A small self-supervised image encoder, trained from scratch.
Model: 8.8M parameters, activation gelu, patch size [4, 4].
Training: muon at rate 0.0038, 4900 steps, batches of 128.
Data: trained on regions of photos with short descriptions (Visual Genome), 101725 training examples, 6.2 epochs.
Rows from expert 1 of block 3, named by matrix and row number. Rows with one number belong to one neuron. Each number is 200 + 40 x the weight over its row's rms, rounded and kept within 0 to 999. All counts start at 0. After the name is the row's rms in percent of the matrix's.
# up: expert up (model.blocks.3.mlp.up, 16x48x192), inputs 96-191
# down: expert down (model.blocks.3.mlp.down, 16x192x48, transposed), outputs 96-191
up.7,086,287,276,230,171,245,213,182,243,246,157,240,245,298,150,199,208,176,197,253,199,247,208,180,211,180,184,225,214,162,269,197,243,146,188,192,293,201,149,187,143,173,242,218,216,234,277,208,127,210,204,259,185,253,254,222,155,138,258,227,229,231,155,161,123,200,229,164,253,143,239,239,172,226,206,278,206,186,176,205,177,207,211,132,219,152,126,200,161,160,191,217,197,193,217,161,219
up.8,109,189,242,253,206,172,168,197,264,268,235,211,241,154,212,203,215,184,207,216,168,145,177,185,234,225,192,218,207,201,210,259,232,184,240,243,243,161,185,178,120,120,175,188,218,194,217,185,282,180,173,184,231,189,269,244,137,254,265,163,184,284,164,149,225,222,200,181,216,171,185,213,179,127,187,258,120,162,151,212,202,199,158,138,194,179,149,187,240,267,197,240,163,215,163,113,164
up.9,137,231,182,170,154,220,250,181,268,229,261,171,197,220,225,212,182,207,268,212,212,154,247,152,220,232,278,197,245,194,205,196,224,241,202,200,217,190,197,151,215,185,194,174,200,243,159,286,115,248,190,261,167,156,131,218,209,161,251,293,206,146,179,275,131,226,160,198,237,156,191,185,269,227,116,128,177,259,220,175,224,242,203,256,154,145,193,208,263,180,242,172,257,228,184,234,235
up.10,110,216,220,214,198,166,255,186,194,123,190,204,226,222,218,261,228,174,121,222,238,205,180,219,200,192,214,218,198,190,175,183,251,129,179,164,121,187,205,201,156,239,222,180,201,171,185,228,222,236,252,192,254,265,177,209,215,189,222,115,173,218,216,209,237,174,195,179,240,235,155,155,193,183,254,138,172,275,162,207,151,131,249,221,265,216,146,160,147,100,157,210,188,218,209,188,193
up.11,084,192,163,245,127,212,247,212,159,143,200,219,204,189,175,190,204,156,230,247,215,232,210,179,183,155,139,189,185,193,211,221,173,238,269,191,231,242,168,181,170,151,208,215,193,239,165,190,132,207,151,197,228,239,160,190,214,153,214,173,213,186,211,166,200,285,254,228,216,190,154,168,241,272,122,154,191,247,195,214,248,232,260,238,183,158,220,211,227,224,236,165,134,213,258,122,223
up.12,090,185,159,137,154,243,244,245,182,201,220,238,238,178,208,184,131,220,180,160,191,250,146,259,152,248,155,185,283,172,242,203,272,239,189,152,202,255,237,210,134,129,196,229,212,192,229,208,213,249,175,176,156,167,179,198,223,247,209,233,204,233,202,125,214,167,263,244,198,182,211,197,193,218,183,279,160,168,170,265,252,206,168,186,145,154,237,253,191,301,241,122,171,243,219,173,242
up.13,138,264,159,176,174,172,158,199,127,199,134,153,200,208,144,246,204,181,207,182,193,136,182,181,245,149,258,190,174,231,192,192,175,253,157,185,173,136,181,255,270,212,221,197,138,110,143,192,181,155,230,206,210,197,171,188,210,91,189,215,265,138,179,296,192,290,135,186,201,270,191,222,207,252,174,165,185,250,275,155,258,217,246,196,217,297,269,173,199,105,204,183,211,185,243,198,247
up.14,081,203,300,293,227,205,156,175,198,119,213,174,218,197,143,143,235,111,225,184,236,177,137,199,201,182,215,134,211,177,199,184,161,169,198,219,209,215,130,248,192,134,214,174,222,241,232,210,158,254,146,197,247,161,213,198,213,203,204,229,161,157,259,171,134,269,202,219,235,144,294,238,184,180,207,157,198,176,207,196,206,170,279,208,147,200,198,205,216,249,254,211,214,124,255,209,133
up.15,074,269,170,182,172,231,191,187,143,222,178,201,207,200,154,150,184,166,191,210,214,154,179,228,251,158,191,103,205,173,114,129,156,174,187,189,222,210,132,263,146,201,124,159,196,261,260,183,207,172,249,209,235,225,150,252,217,189,256,183,194,176,206,134,115,253,150,217,140,248,235,219,241,181,239,304,223,168,140,208,173,191,203,180,142,203,233,280,199,178,213,229,259,112,170,287,215
up.16,104,198,295,212,198,125,158,169,189,138,174,238,161,227,160,218,235,211,216,245,161,207,184,213,197,182,250,223,164,228,241,201,199,198,208,182,207,136,169,146,242,261,226,222,164,189,234,241,184,184,148,111,166,215,244,286,185,214,224,241,241,265,229,207,165,277,140,114,220,136,227,256,159,147,160,195,207,209,199,176,176,215,180,198,172,130,205,167,121,192,155,291,152,204,189,188,212
up.17,067,135,226,257,169,198,183,210,214,158,188,140,190,217,218,160,146,206,162,169,229,137,225,146,230,189,181,140,196,243,134,206,217,217,230,248,191,195,168,150,193,254,168,178,202,274,155,182,185,233,184,210,237,175,177,227,201,165,117,275,202,181,294,164,296,234,239,301,171,198,224,167,231,181,198,239,257,296,144,209,228,197,147,189,220,200,188,163,266,219,204,168,233,171,215,159,141
up.18,098,160,200,232,208,198,187,195,211,100,280,116,209,224,221,179,197,198,215,253,194,275,240,195,253,190,179,233,208,200,169,203,175,137,253,227,169,236,183,188,196,185,238,138,171,179,167,296,169,223,166,192,257,234,218,182,200,147,258,174,191,214,239,169,198,120,203,175,229,179,166,204,166,188,178,182,193,238,240,219,247,176,234,220,189,151,48,225,206,170,186,280,196,127,220,141,254
up.19,100,212,184,207,187,164,191,232,190,225,187,211,212,240,164,213,154,158,165,165,208,214,236,206,204,198,223,270,204,220,191,263,206,283,118,217,159,217,228,210,166,92,219,170,129,168,161,248,196,214,322,169,218,238,198,141,170,107,249,184,223,105,210,181,220,220,193,180,194,283,202,255,228,248,174,191,156,158,136,172,234,138,237,242,127,214,193,149,208,210,219,206,158,140,137,179,184
up.20,098,209,162,107,204,132,186,206,115,262,192,209,236,182,216,234,222,191,210,133,186,207,212,262,245,212,191,155,246,208,194,152,245,192,169,241,138,272,119,250,216,166,230,140,203,170,244,171,213,168,275,265,205,190,119,204,139,173,222,168,180,196,191,150,136,169,135,210,159,197,256,283,243,218,182,234,200,102,197,144,153,185,206,207,242,195,224,185,174,252,182,206,210,204,151,255,235
up.21,089,97,163,206,177,160,289,225,184,123,137,214,219,211,180,218,193,250,176,110,174,217,204,222,147,223,190,191,259,222,161,224,264,239,158,163,150,187,163,200,214,235,229,96,173,152,185,216,309,253,221,147,134,222,148,123,249,219,172,187,135,219,209,170,255,141,219,215,157,224,232,165,258,195,202,224,152,166,178,223,236,163,211,178,231,187,239,248,140,218,184,148,212,239,229,237,224
up.22,077,141,197,130,155,228,184,225,182,165,185,192,187,242,327,171,212,138,140,231,235,246,169,143,209,134,205,182,165,204,226,207,227,179,181,243,198,206,213,263,205,235,239,135,181,273,182,239,156,183,244,162,219,225,197,199,168,195,148,207,212,246,243,129,194,243,220,276,246,270,167,112,253,289,226,186,149,227,177,168,186,186,236,207,290,184,190,241,204,152,226,110,153,122,223,169,221
up.23,086,78,203,222,173,110,214,157,163,167,230,243,157,205,194,276,242,213,250,161,205,122,198,261,226,191,243,158,200,210,127,125,233,206,198,178,225,172,234,173,208,188,282,172,191,181,259,205,221,122,85,220,208,182,243,180,223,240,195,249,203,209,172,147,284,226,180,233,229,175,264,208,213,213,206,282,206,184,139,146,186,178,200,168,181,201,232,208,230,275,216,223,198,194,200,178,163
up.24,084,140,200,183,171,183,169,199,168,219,194,291,169,250,226,151,240,182,229,206,174,206,159,258,123,201,134,194,188,223,248,209,178,145,162,123,213,220,189,190,183,247,228,252,205,210,191,197,185,129,222,211,139,201,212,243,199,199,167,235,177,207,132,227,134,151,157,186,179,216,324,239,184,193,198,256,205,191,278,130,199,261,144,153,250,202,231,236,170,173,162,175,261,174,125,190,158
up.25,089,25,171,170,164,195,227,252,172,195,227,228,147,166,233,232,206,199,162,181,147,169,189,199,221,169,149,164,199,169,246,199,227,241,233,249,235,132,194,173,234,215,230,202,183,190,183,195,269,180,217,270,236,220,202,145,211,200,151,179,152,211,222,203,228,148,139,154,183,190,203,244,243,189,178,164,253,132,169,126,218,175,205,203,246,177,126,183,216,216,216,243,162,180,121,181,178
up.26,115,299,167,234,230,171,227,157,154,183,234,262,229,191,170,257,178,173,215,243,217,132,265,217,172,168,166,209,198,203,230,158,192,201,263,143,223,274,211,222,210,141,175,214,234,245,207,193,189,142,261,257,146,206,184,195,158,231,175,190,186,234,210,185,263,304,223,210,237,134,188,224,186,182,232,241,189,208,192,165,156,251,182,130,194,215,305,188,261,201,185,144,265,202,198,184,174
up.27,086,187,202,225,225,190,310,187,240,172,220,136,197,243,206,191,277,230,212,172,195,214,224,140,200,190,236,258,224,237,203,249,205,192,210,169,187,226,160,217,197,190,213,191,212,222,246,235,233,218,196,191,159,181,243,189,194,257,174,226,201,203,196,147,190,199,181,165,165,326,229,105,213,206,228,200,152,170,182,214,240,254,302,176,274,239,216,257,188,141,288,119,231,244,239,167,160
up.28,078,216,202,158,182,200,289,218,204,249,187,274,195,172,278,172,276,146,118,185,159,200,208,217,141,219,117,192,207,131,242,202,213,147,168,218,142,179,176,259,188,195,291,227,225,161,244,212,223,207,272,162,187,225,246,218,246,240,248,166,201,304,197,197,188,209,179,156,207,183,153,222,212,251,230,173,204,188,174,165,189,197,198,235,273,179,203,159,142,164,158,246,181,222,175,178,246
up.29,081,123,169,217,149,170,217,213,195,173,179,197,272,168,254,184,193,215,206,187,154,147,243,241,275,165,177,197,237,177,227,204,247,228,226,239,146,214,162,241,231,223,146,233,189,155,132,200,289,217,204,175,111,230,212,226,248,257,208,121,149,184,161,244,223,146,165,160,151,167,180,152,227,164,188,191,224,176,197,232,272,153,184,189,234,178,172,159,157,244,201,190,242,267,175,193,193
up.30,113,221,203,234,181,172,160,194,221,264,197,185,187,172,204,181,234,149,193,188,158,236,141,188,224,163,110,215,156,215,159,210,169,185,193,234,241,210,207,227,199,188,209,192,218,179,201,107,299,153,273,126,300,237,258,184,137,223,209,190,276,239,167,160,267,179,199,162,143,252,184,285,206,195,174,233,169,164,112,152,198,213,200,114,252,260,190,140,158,189,198,254,180,182,172,173,163
up.31,147,212,257,219,193,205,126,250,194,158,188,189,176,255,199,198,224,196,152,267,259,184,171,193,151,161,108,208,179,199,129,231,191,170,196,227,211,205,221,211,207,214,209,194,191,213,226,169,229,152,224,191,221,214,200,145,175,179,144,193,181,262,234,108,197,214,251,207,127,233,259,134,177,188,228,198,202,191,215,166,153,205,229,133,296,226,217,200,195,223,212,179,197,156,270,145,162
up.32,150,245,176,198,221,239,236,217,229,284,181,221,213,182,224,224,184,166,129,217,216,182,125,201,171,180,116,168,212,149,240,143,300,174,232,180,306,187,207,207,146,265,249,241,229,154,248,131,269,192,200,138,184,185,199,193,157,200,230,236,221,268,113,166,250,241,229,197,244,211,197,200,165,205,275,226,248,228,146,223,190,204,143,212,257,198,206,164,189,186,180,203,230,260,227,224,192
up.33,101,237,187,181,159,196,248,202,221,178,221,169,167,241,188,235,167,200,231,157,296,193,232,196,185,247,304,232,189,165,161,181,231,197,138,99,195,123,197,180,224,166,187,171,226,200,209,220,166,276,210,234,180,211,156,203,161,149,212,174,233,194,235,249,151,204,183,225,268,199,175,175,215,215,187,189,190,234,267,174,194,257,200,237,167,145,227,211,216,105,248,166,244,254,208,169,229
up.34,124,197,206,249,203,168,175,200,176,167,229,242,178,230,211,172,210,237,307,206,128,192,215,160,151,275,195,178,138,221,157,235,191,133,256,178,197,261,173,134,201,162,218,208,228,242,147,279,242,154,183,306,244,220,184,215,215,240,168,154,229,175,208,241,271,156,149,211,155,221,162,228,155,227,138,250,137,162,166,192,147,215,272,158,218,224,220,230,196,236,274,266,195,174,154,144,182
up.35,123,145,159,191,177,172,284,144,184,184,220,172,186,256,223,168,206,204,219,191,178,258,264,234,268,226,189,202,188,162,160,182,213,197,184,160,104,243,183,145,232,153,163,137,218,205,232,278,154,227,201,251,216,294,138,255,285,221,221,108,170,154,278,237,174,120,201,148,170,253,152,253,186,226,203,145,199,198,172,236,158,231,249,253,145,188,160,245,194,184,160,245,173,184,129,161,219
up.36,085,154,219,216,191,160,162,177,208,198,203,194,256,209,154,217,197,194,226,163,188,168,212,210,246,164,252,165,205,215,143,198,286,138,181,242,154,184,223,178,164,141,201,133,216,224,191,211,202,168,222,202,190,123,193,196,204,237,184,260,203,191,274,119,206,271,142,245,191,216,230,177,216,223,208,190,267,141,125,165,232,210,152,154,231,229,189,163,116,213,283,176,203,138,220,205,128
up.37,089,177,176,208,217,140,186,252,206,141,252,139,124,202,237,181,248,190,185,243,244,218,201,257,244,202,166,289,154,162,178,224,143,266,169,230,202,149,222,228,228,163,118,136,206,176,192,217,247,142,256,120,237,178,194,254,220,195,159,151,236,147,173,269,256,171,285,163,156,201,157,156,247,156,199,152,212,239,173,178,191,181,126,247,170,153,145,205,189,183,117,203,209,191,148,174,198
up.38,155,100,236,166,151,210,234,160,230,156,193,232,141,258,189,189,194,210,202,200,247,219,237,213,112,199,188,206,197,231,194,137,179,231,156,141,174,194,174,185,219,168,150,218,174,244,243,328,225,192,260,203,165,234,206,155,255,169,165,181,120,233,259,177,166,191,171,209,122,154,199,197,189,164,200,291,284,190,231,200,147,207,204,216,224,146,268,298,262,205,183,154,160,204,215,224,166
up.39,059,146,230,116,226,259,197,169,185,169,206,175,187,201,234,158,278,232,152,248,170,175,136,233,260,184,158,219,248,127,246,188,218,213,226,189,178,210,231,174,248,211,206,144,135,264,175,218,197,159,261,136,209,246,228,210,316,191,202,132,135,227,175,253,269,169,217,132,227,158,186,241,176,259,180,194,138,227,286,220,196,164,183,233,252,241,140,250,176,147,119,228,209,265,141,224,307
up.40,088,183,286,237,185,115,206,205,174,236,255,226,164,226,162,179,202,263,178,248,302,224,221,214,179,126,260,239,164,198,164,224,228,164,259,238,212,217,195,250,281,189,203,169,172,244,190,208,132,160,163,172,232,201,223,169,249,143,205,213,193,222,105,197,124,136,201,273,247,248,257,186,235,224,238,233,182,241,168,252,191,195,236,163,219,176,172,225,198,173,203,200,170,236,157,279,166
up.41,099,234,271,247,209,171,206,229,209,231,160,178,218,253,193,201,153,104,205,175,208,276,104,148,121,220,268,217,192,221,263,182,190,167,216,243,204,163,136,207,147,213,148,231,205,198,146,199,229,213,232,215,242,159,193,207,127,185,199,244,251,224,201,215,148,159,117,233,294,226,170,236,175,169,164,243,233,210,155,152,257,169,168,154,184,260,212,138,202,249,212,194,155,198,218,181,187
up.42,078,180,232,187,189,218,253,194,239,191,178,222,234,231,138,223,240,281,218,147,169,234,240,172,227,195,221,188,261,186,182,169,190,164,218,224,118,177,172,293,180,197,187,196,171,174,269,240,256,197,210,155,141,271,187,181,289,255,203,192,143,266,206,181,221,210,206,185,143,167,298,220,232,142,204,276,205,173,157,244,190,185,167,110,141,282,229,184,111,166,215,220,167,229,124,179,209
down.7,092,181,152,160,219,234,172,190,165,178,182,179,155,160,202,262,190,218,278,185,223,114,217,162,218,160,196,166,258,235,207,225,168,229,237,146,205,178,179,226,286,126,236,285,177,169,224,283,143,223,159,221,183,183,211,206,171,216,289,248,233,177,230,204,198,193,165,201,206,153,175,206,151,187,165,246,176,259,253,260,209,169,223,177,196,185,234,268,180,216,174,215,209,269,172,194,252
down.8,103,167,171,184,248,288,240,150,212,204,252,229,172,228,191,152,97,215,189,201,202,213,176,202,201,172,155,255,233,247,225,115,162,233,240,92,231,204,200,157,196,138,172,213,178,221,164,283,193,146,245,169,161,221,263,143,231,220,152,203,143,219,219,248,253,167,162,160,171,190,134,222,160,170,171,194,217,191,214,193,175,229,204,196,133,171,227,308,209,256,147,229,206,195,121,179,194
down.9,124,259,232,170,174,180,262,152,233,232,194,159,168,228,233,250,177,135,149,180,246,194,282,202,212,224,257,203,241,141,145,142,267,224,240,166,216,156,209,168,201,154,199,169,196,243,230,222,149,216,146,222,251,186,166,244,205,220,186,198,184,197,259,242,151,214,232,259,272,203,179,191,161,202,170,138,174,279,251,176,199,219,237,181,205,153,172,184,285,211,190,162,157,211,183,140,236
down.10,104,226,188,212,160,207,216,264,147,226,228,213,154,144,175,243,217,177,212,156,203,224,126,198,127,173,174,183,152,278,204,142,201,160,232,191,255,181,304,140,212,176,211,258,150,190,216,198,227,180,179,131,225,132,224,96,152,248,152,186,162,309,198,165,216,235,173,200,206,212,188,246,177,191,163,193,219,245,138,219,255,210,174,143,254,247,262,189,204,218,200,217,176,246,192,183,203
down.11,090,279,241,205,192,233,221,227,195,168,190,202,234,245,207,130,229,228,161,185,149,240,184,112,256,211,174,131,139,222,239,251,194,164,227,213,152,164,5,281,169,271,231,200,254,241,184,183,235,255,228,240,223,261,216,210,127,179,245,150,198,167,210,218,174,152,201,205,217,172,251,191,197,218,256,193,296,264,202,176,201,194,189,233,228,147,141,213,277,202,180,187,204,175,221,165,156
down.12,098,210,152,131,224,286,144,218,231,192,167,202,193,191,199,173,164,257,225,225,246,233,199,198,166,233,188,289,163,214,252,177,192,164,233,176,137,208,192,166,191,195,82,229,245,249,166,302,222,179,172,154,197,187,264,183,293,249,162,120,232,239,184,176,193,165,272,248,210,168,201,199,149,169,238,206,221,228,204,215,198,199,251,184,199,123,224,189,209,167,203,248,195,181,170,137,160
down.13,117,180,228,191,138,232,162,228,184,188,241,175,185,189,187,226,190,192,209,216,200,224,203,291,204,174,210,248,217,328,151,166,70,194,258,189,301,230,252,196,242,173,175,185,227,213,138,259,227,136,264,156,186,122,270,177,207,232,161,280,202,258,268,205,203,239,207,181,176,170,146,212,196,191,235,256,227,219,174,178,251,226,142,165,194,180,194,251,206,188,182,242,213,194,178,199,165
down.14,087,194,167,138,187,240,211,198,232,267,245,174,238,175,162,233,197,257,221,185,136,157,171,225,241,197,214,180,237,256,194,214,81,272,189,239,195,172,97,175,249,116,262,191,171,192,209,162,135,204,196,117,198,186,250,215,184,159,246,209,253,170,226,196,149,207,85,188,204,226,175,220,211,241,217,130,256,148,282,187,224,188,160,247,207,175,186,206,179,251,202,263,180,139,280,243,206
down.15,085,203,152,235,231,174,162,242,225,237,230,134,199,178,211,180,188,312,297,180,111,161,219,220,247,121,172,210,210,162,123,171,217,253,233,251,197,224,209,208,165,209,259,217,153,122,151,255,133,151,193,161,168,141,228,179,214,152,130,199,231,105,220,221,137,184,243,207,252,222,195,179,233,239,131,227,229,244,176,207,245,165,218,231,211,181,187,212,137,243,220,158,186,154,222,210,213
down.16,118,217,179,152,182,151,188,169,220,160,167,173,110,182,174,200,294,153,206,234,176,210,185,159,211,214,153,231,258,208,216,137,240,223,167,211,252,182,117,235,190,180,231,171,225,166,192,193,207,246,219,224,262,246,252,201,144,134,199,265,196,181,259,183,250,184,172,177,161,146,252,245,201,142,191,140,163,135,229,150,181,176,197,295,193,152,201,231,171,181,197,262,206,223,201,184,289
down.17,086,187,188,244,232,244,182,237,161,139,131,229,257,193,236,178,178,235,250,178,163,171,202,233,223,129,177,209,201,206,169,207,246,166,191,240,101,154,143,190,161,246,224,235,197,171,200,210,210,196,235,267,201,198,134,203,186,205,216,149,233,232,224,105,250,208,150,293,200,162,185,220,252,212,217,191,233,276,156,213,191,214,184,194,248,172,176,218,169,251,161,179,227,137,235,174,143
down.18,099,204,168,219,259,197,251,250,200,269,232,212,187,193,150,199,166,176,202,185,174,219,95,233,142,118,185,286,213,258,259,201,137,197,190,286,219,206,150,197,234,193,180,203,186,180,190,181,220,186,260,122,182,149,207,176,170,183,205,193,259,207,165,219,169,230,179,107,123,152,111,135,271,260,135,176,217,212,224,142,192,231,213,207,139,185,217,284,241,246,157,216,246,233,210,222,128
down.19,105,70,219,181,213,217,159,164,179,244,204,194,192,245,181,216,214,206,255,244,230,171,220,251,197,235,222,174,174,240,175,166,227,252,267,142,200,222,189,127,204,174,144,220,292,234,243,151,130,166,144,223,190,156,215,142,204,238,170,171,233,237,175,260,185,217,198,193,174,237,174,142,156,217,210,170,259,205,105,198,181,256,171,187,213,173,223,266,181,234,204,271,211,228,111,239,216
down.20,106,205,203,172,168,147,171,282,174,161,213,191,200,227,264,258,214,268,229,247,192,206,246,222,178,247,165,166,223,217,233,157,175,154,283,208,150,212,159,254,269,209,302,262,170,158,163,239,217,163,189,186,136,131,87,135,144,162,204,171,190,192,144,242,195,229,168,199,185,191,240,160,192,161,208,187,206,219,258,223,154,169,179,167,249,185,249,181,196,140,229,233,175,218,165,215,198
down.21,099,93,209,177,176,156,166,235,223,190,203,206,145,220,150,257,162,210,214,152,205,181,187,184,182,198,230,205,241,161,186,217,231,101,231,210,186,197,265,182,236,145,170,213,209,197,218,165,229,143,101,215,160,193,189,192,180,243,209,132,164,256,222,182,284,271,151,203,209,93,180,181,196,103,185,189,244,209,157,212,177,143,150,199,235,245,249,172,206,237,199,195,214,215,229,226,232
down.22,092,247,220,216,223,206,247,171,252,182,169,182,314,180,225,165,230,162,190,120,182,189,204,215,212,181,262,221,186,108,258,247,199,217,251,295,283,173,126,195,176,242,224,257,214,206,228,145,207,242,129,202,233,185,210,170,157,176,228,216,247,166,178,167,158,188,226,219,210,182,264,128,236,249,246,222,244,150,184,205,257,197,179,247,238,260,190,201,188,224,159,170,193,209,165,193,195
down.23,100,140,202,225,185,106,197,218,252,126,187,150,225,239,227,234,246,229,219,177,232,138,157,225,168,220,182,153,214,168,158,102,282,181,283,166,206,234,258,167,238,208,208,164,205,286,283,181,231,226,245,210,199,178,148,223,194,207,187,159,192,230,188,222,252,206,220,233,205,198,162,185,285,169,224,159,190,170,149,166,142,238,204,244,221,180,226,156,212,246,194,249,216,167,151,219,191
down.24,109,241,224,154,276,186,192,165,253,154,129,206,170,166,236,213,177,224,169,204,248,204,205,204,222,172,218,191,222,138,167,186,247,255,237,238,237,240,290,234,226,227,148,259,178,183,183,206,187,157,228,247,135,237,254,227,205,223,156,234,223,268,135,212,174,141,272,176,146,245,128,216,195,188,133,216,191,189,225,208,203,228,191,205,251,189,241,189,214,199,262,244,228,284,171,197,216
down.25,097,159,275,116,216,253,162,249,148,140,204,215,190,196,201,293,237,247,184,222,199,151,144,245,169,246,214,226,192,179,168,256,198,171,169,223,242,217,175,149,176,258,191,149,211,171,203,232,262,180,226,186,202,141,194,151,218,183,188,241,98,276,309,193,231,175,127,200,157,216,301,160,223,134,260,187,152,197,188,155,154,152,259,123,275,229,222,214,146,202,146,254,196,229,161,204,221
down.26,122,137,167,171,184,236,144,245,233,194,283,153,229,205,169,210,228,281,288,168,194,206,209,188,210,174,203,177,257,270,99,200,164,173,257,231,233,173,266,219,183,175,134,211,207,106,199,263,218,232,153,195,211,160,240,123,216,216,226,223,174,228,173,250,182,185,213,232,188,145,181,149,174,289,204,219,249,277,199,270,212,230,125,121,225,219,209,213,171,215,202,247,191,233,205,270,176
down.27,093,103,182,185,188,145,151,149,265,189,168,211,247,225,214,193,222,152,259,185,210,179,153,138,139,191,177,245,181,193,135,277,242,176,287,315,112,211,208,147,140,166,235,253,231,203,214,196,209,244,155,164,188,229,291,212,148,212,226,199,206,227,186,187,187,188,232,183,207,172,250,172,182,219,192,218,181,238,200,231,203,192,159,185,188,158,175,97,171,272,155,188,193,232,170,186,156
down.28,092,204,254,209,225,173,199,169,239,200,105,147,154,235,178,227,168,219,167,144,207,186,149,177,208,161,211,214,161,175,195,168,172,225,167,165,190,152,182,217,211,291,203,292,159,210,233,146,223,200,173,199,217,197,251,250,158,206,214,215,187,284,131,157,220,263,243,173,202,254,214,201,160,136,208,121,176,191,180,189,233,191,194,249,185,171,257,146,135,216,110,160,258,275,253,143,201
down.29,083,191,233,151,243,212,193,241,218,166,231,270,132,182,131,204,185,192,198,241,236,245,221,233,158,274,223,197,56,207,208,192,250,212,184,167,143,268,190,114,199,186,202,241,210,212,196,229,239,179,186,146,208,260,154,135,271,270,174,131,152,276,160,228,259,132,234,171,165,198,157,160,164,186,208,204,209,208,174,235,205,124,164,192,260,181,143,176,109,136,169,232,192,233,138,169,274
down.30,104,215,300,151,156,162,243,128,227,219,188,210,156,198,284,215,187,139,157,241,221,216,270,184,182,225,203,247,226,169,257,187,231,214,236,136,231,180,224,152,183,227,103,208,189,216,178,231,208,102,188,152,132,159,245,171,209,187,197,249,205,285,250,294,192,223,246,220,233,278,152,303,212,158,210,203,206,218,256,206,221,244,257,238,199,189,160,222,218,155,236,210,202,178,176,165,148
down.31,127,231,275,217,168,198,147,196,181,248,179,245,237,262,187,182,192,126,136,215,254,236,219,140,213,203,201,186,168,186,143,162,185,165,215,238,207,203,226,139,199,177,163,217,183,220,276,251,156,206,187,215,207,182,216,187,220,198,164,161,160,253,227,214,96,187,275,246,205,213,203,206,120,258,212,249,201,228,215,172,158,205,147,165,228,227,182,174,226,194,228,153,169,164,216,190,220
down.32,123,156,205,200,254,195,250,222,210,199,146,247,160,253,272,149,168,223,213,205,250,178,244,275,231,150,201,279,136,239,197,196,159,187,247,160,222,200,273,149,228,236,201,187,146,203,157,149,162,163,229,166,173,169,207,171,220,217,129,228,235,232,134,236,245,256,237,178,253,260,194,185,193,221,238,277,146,236,168,149,227,305,199,209,135,265,254,284,179,155,188,174,255,220,163,169,127
down.33,104,215,256,207,173,169,213,179,217,253,103,161,251,259,206,261,172,185,140,222,236,189,237,215,106,318,225,327,228,153,160,152,265,240,218,220,133,256,227,203,225,263,84,257,243,247,212,210,206,189,236,250,220,142,192,186,213,192,182,151,188,268,198,222,248,196,243,210,180,194,104,211,221,221,285,227,212,206,183,172,214,226,129,205,250,252,158,163,189,214,221,187,206,214,170,234,202
down.34,101,214,201,163,200,195,230,234,186,270,195,194,224,217,226,141,167,157,186,212,241,185,179,263,187,173,221,261,157,226,183,199,220,256,207,216,226,235,224,194,171,278,206,200,165,229,159,214,216,166,228,140,185,156,168,208,228,262,133,246,275,277,201,226,293,198,193,179,195,240,218,191,252,186,238,261,219,211,173,156,299,249,145,183,148,207,77,201,150,137,144,114,220,144,177,217,179
down.35,114,199,170,199,166,129,219,251,178,231,236,210,146,210,230,194,129,231,198,176,264,200,218,183,215,226,227,262,158,117,179,218,248,285,145,143,198,213,275,195,186,231,193,168,211,199,170,142,162,201,217,146,178,191,220,151,234,141,132,201,233,313,259,301,215,253,240,273,261,239,191,218,189,248,184,206,172,150,177,253,232,208,217,140,167,193,198,195,249,177,212,221,205,258,187,183,235
down.36,096,165,189,99,230,206,212,219,225,184,232,138,142,240,225,232,223,164,291,223,172,177,129,152,123,249,195,131,186,209,122,243,251,213,269,261,232,265,286,162,233,203,213,172,168,222,185,174,210,157,163,218,173,169,197,211,228,243,266,185,166,204,159,250,198,199,214,199,139,199,155,160,197,278,194,123,206,209,243,221,200,192,251,162,234,250,241,163,132,206,206,219,144,221,214,240,178
down.37,101,232,225,239,219,191,269,223,167,187,168,320,241,212,173,182,228,185,147,180,164,222,201,267,183,156,181,213,176,213,252,207,170,197,173,177,192,198,247,193,269,238,217,146,198,194,125,175,266,227,246,226,163,192,155,216,229,181,212,191,170,218,246,238,201,172,177,118,224,234,201,269,211,178,163,225,165,214,213,136,201,246,136,232,169,150,190,181,133,233,136,169,262,248,230,195,175
down.38,118,121,199,169,203,225,239,222,190,222,268,203,183,194,252,112,243,158,176,212,225,294,235,247,254,195,202,221,185,240,193,167,165,195,230,150,263,155,217,133,184,183,163,261,189,177,200,199,222,217,167,130,211,112,221,222,233,216,188,283,234,300,240,219,202,232,222,174,221,286,207,212,164,269,226,226,203,275,197,197,219,304,191,158,173,264,171,254,147,163,229,204,178,184,117,192,151
down.39,071,204,210,177,309,83,182,211,139,218,169,208,180,241,166,156,163,229,206,218,301,219,260,254,211,159,288,232,180,185,169,184,234,184,175,177,189,246,208,125,138,214,189,222,244,240,193,149,182,243,216,213,211,223,221,173,218,208,142,312,231,243,145,102,157,147,217,192,127,235,183,196,218,204,180,185,172,209,195,135,201,225,254,199,234,257,272,174,189,227,213,210,195,207,215,219,179
down.40,100,181,228,193,199,207,189,168,136,218,196,131,166,114,147,298,231,175,233,172,224,239,176,201,217,170,241,201,235,236,202,271,171,178,187,128,292,135,180,234,178,195,179,268,235,236,210,217,242,171,216,207,199,137,233,233,186,170,218,238,305,211,214,211,237,202,194,161,143,236,202,213,171,129,215,167,192,222,80,149,215,264,204,236,213,302,261,198,216,173,234,209,163,246,199,235,152
down.41,091,233,160,186,133,162,147,172,102,236,168,239,261,197,262,157,218,214,186,161,196,228,247,258,222,174,174,271,142,214,224,152,192,176,182,218,177,207,243,120,225,177,198,193,212,185,205,170,219,235,242,199,143,191,207,196,218,171,217,212,230,167,217,216,329,314,186,234,144,224,168,223,189,270,257,215,202,212,155,164,227,265,224,200,250,179,193,184,235,254,188,211,183,146,179,160,172
down.42,079,139,210,153,200,215,140,222,196,227,223,242,182,175,175,181,137,262,209,204,226,144,231,291,179,215,183,193,98,210,199,140,233,206,214,161,181,207,235,118,204,195,185,239,209,199,235,146,254,124,145,202,209,196,197,148,208,280,213,127,207,275,222,258,251,148,230,164,226,186,231,186,224,163,162,201,197,229,218,136,174,180,263,183,274,144,230,186,158,241,151,230,129,211,122,238,172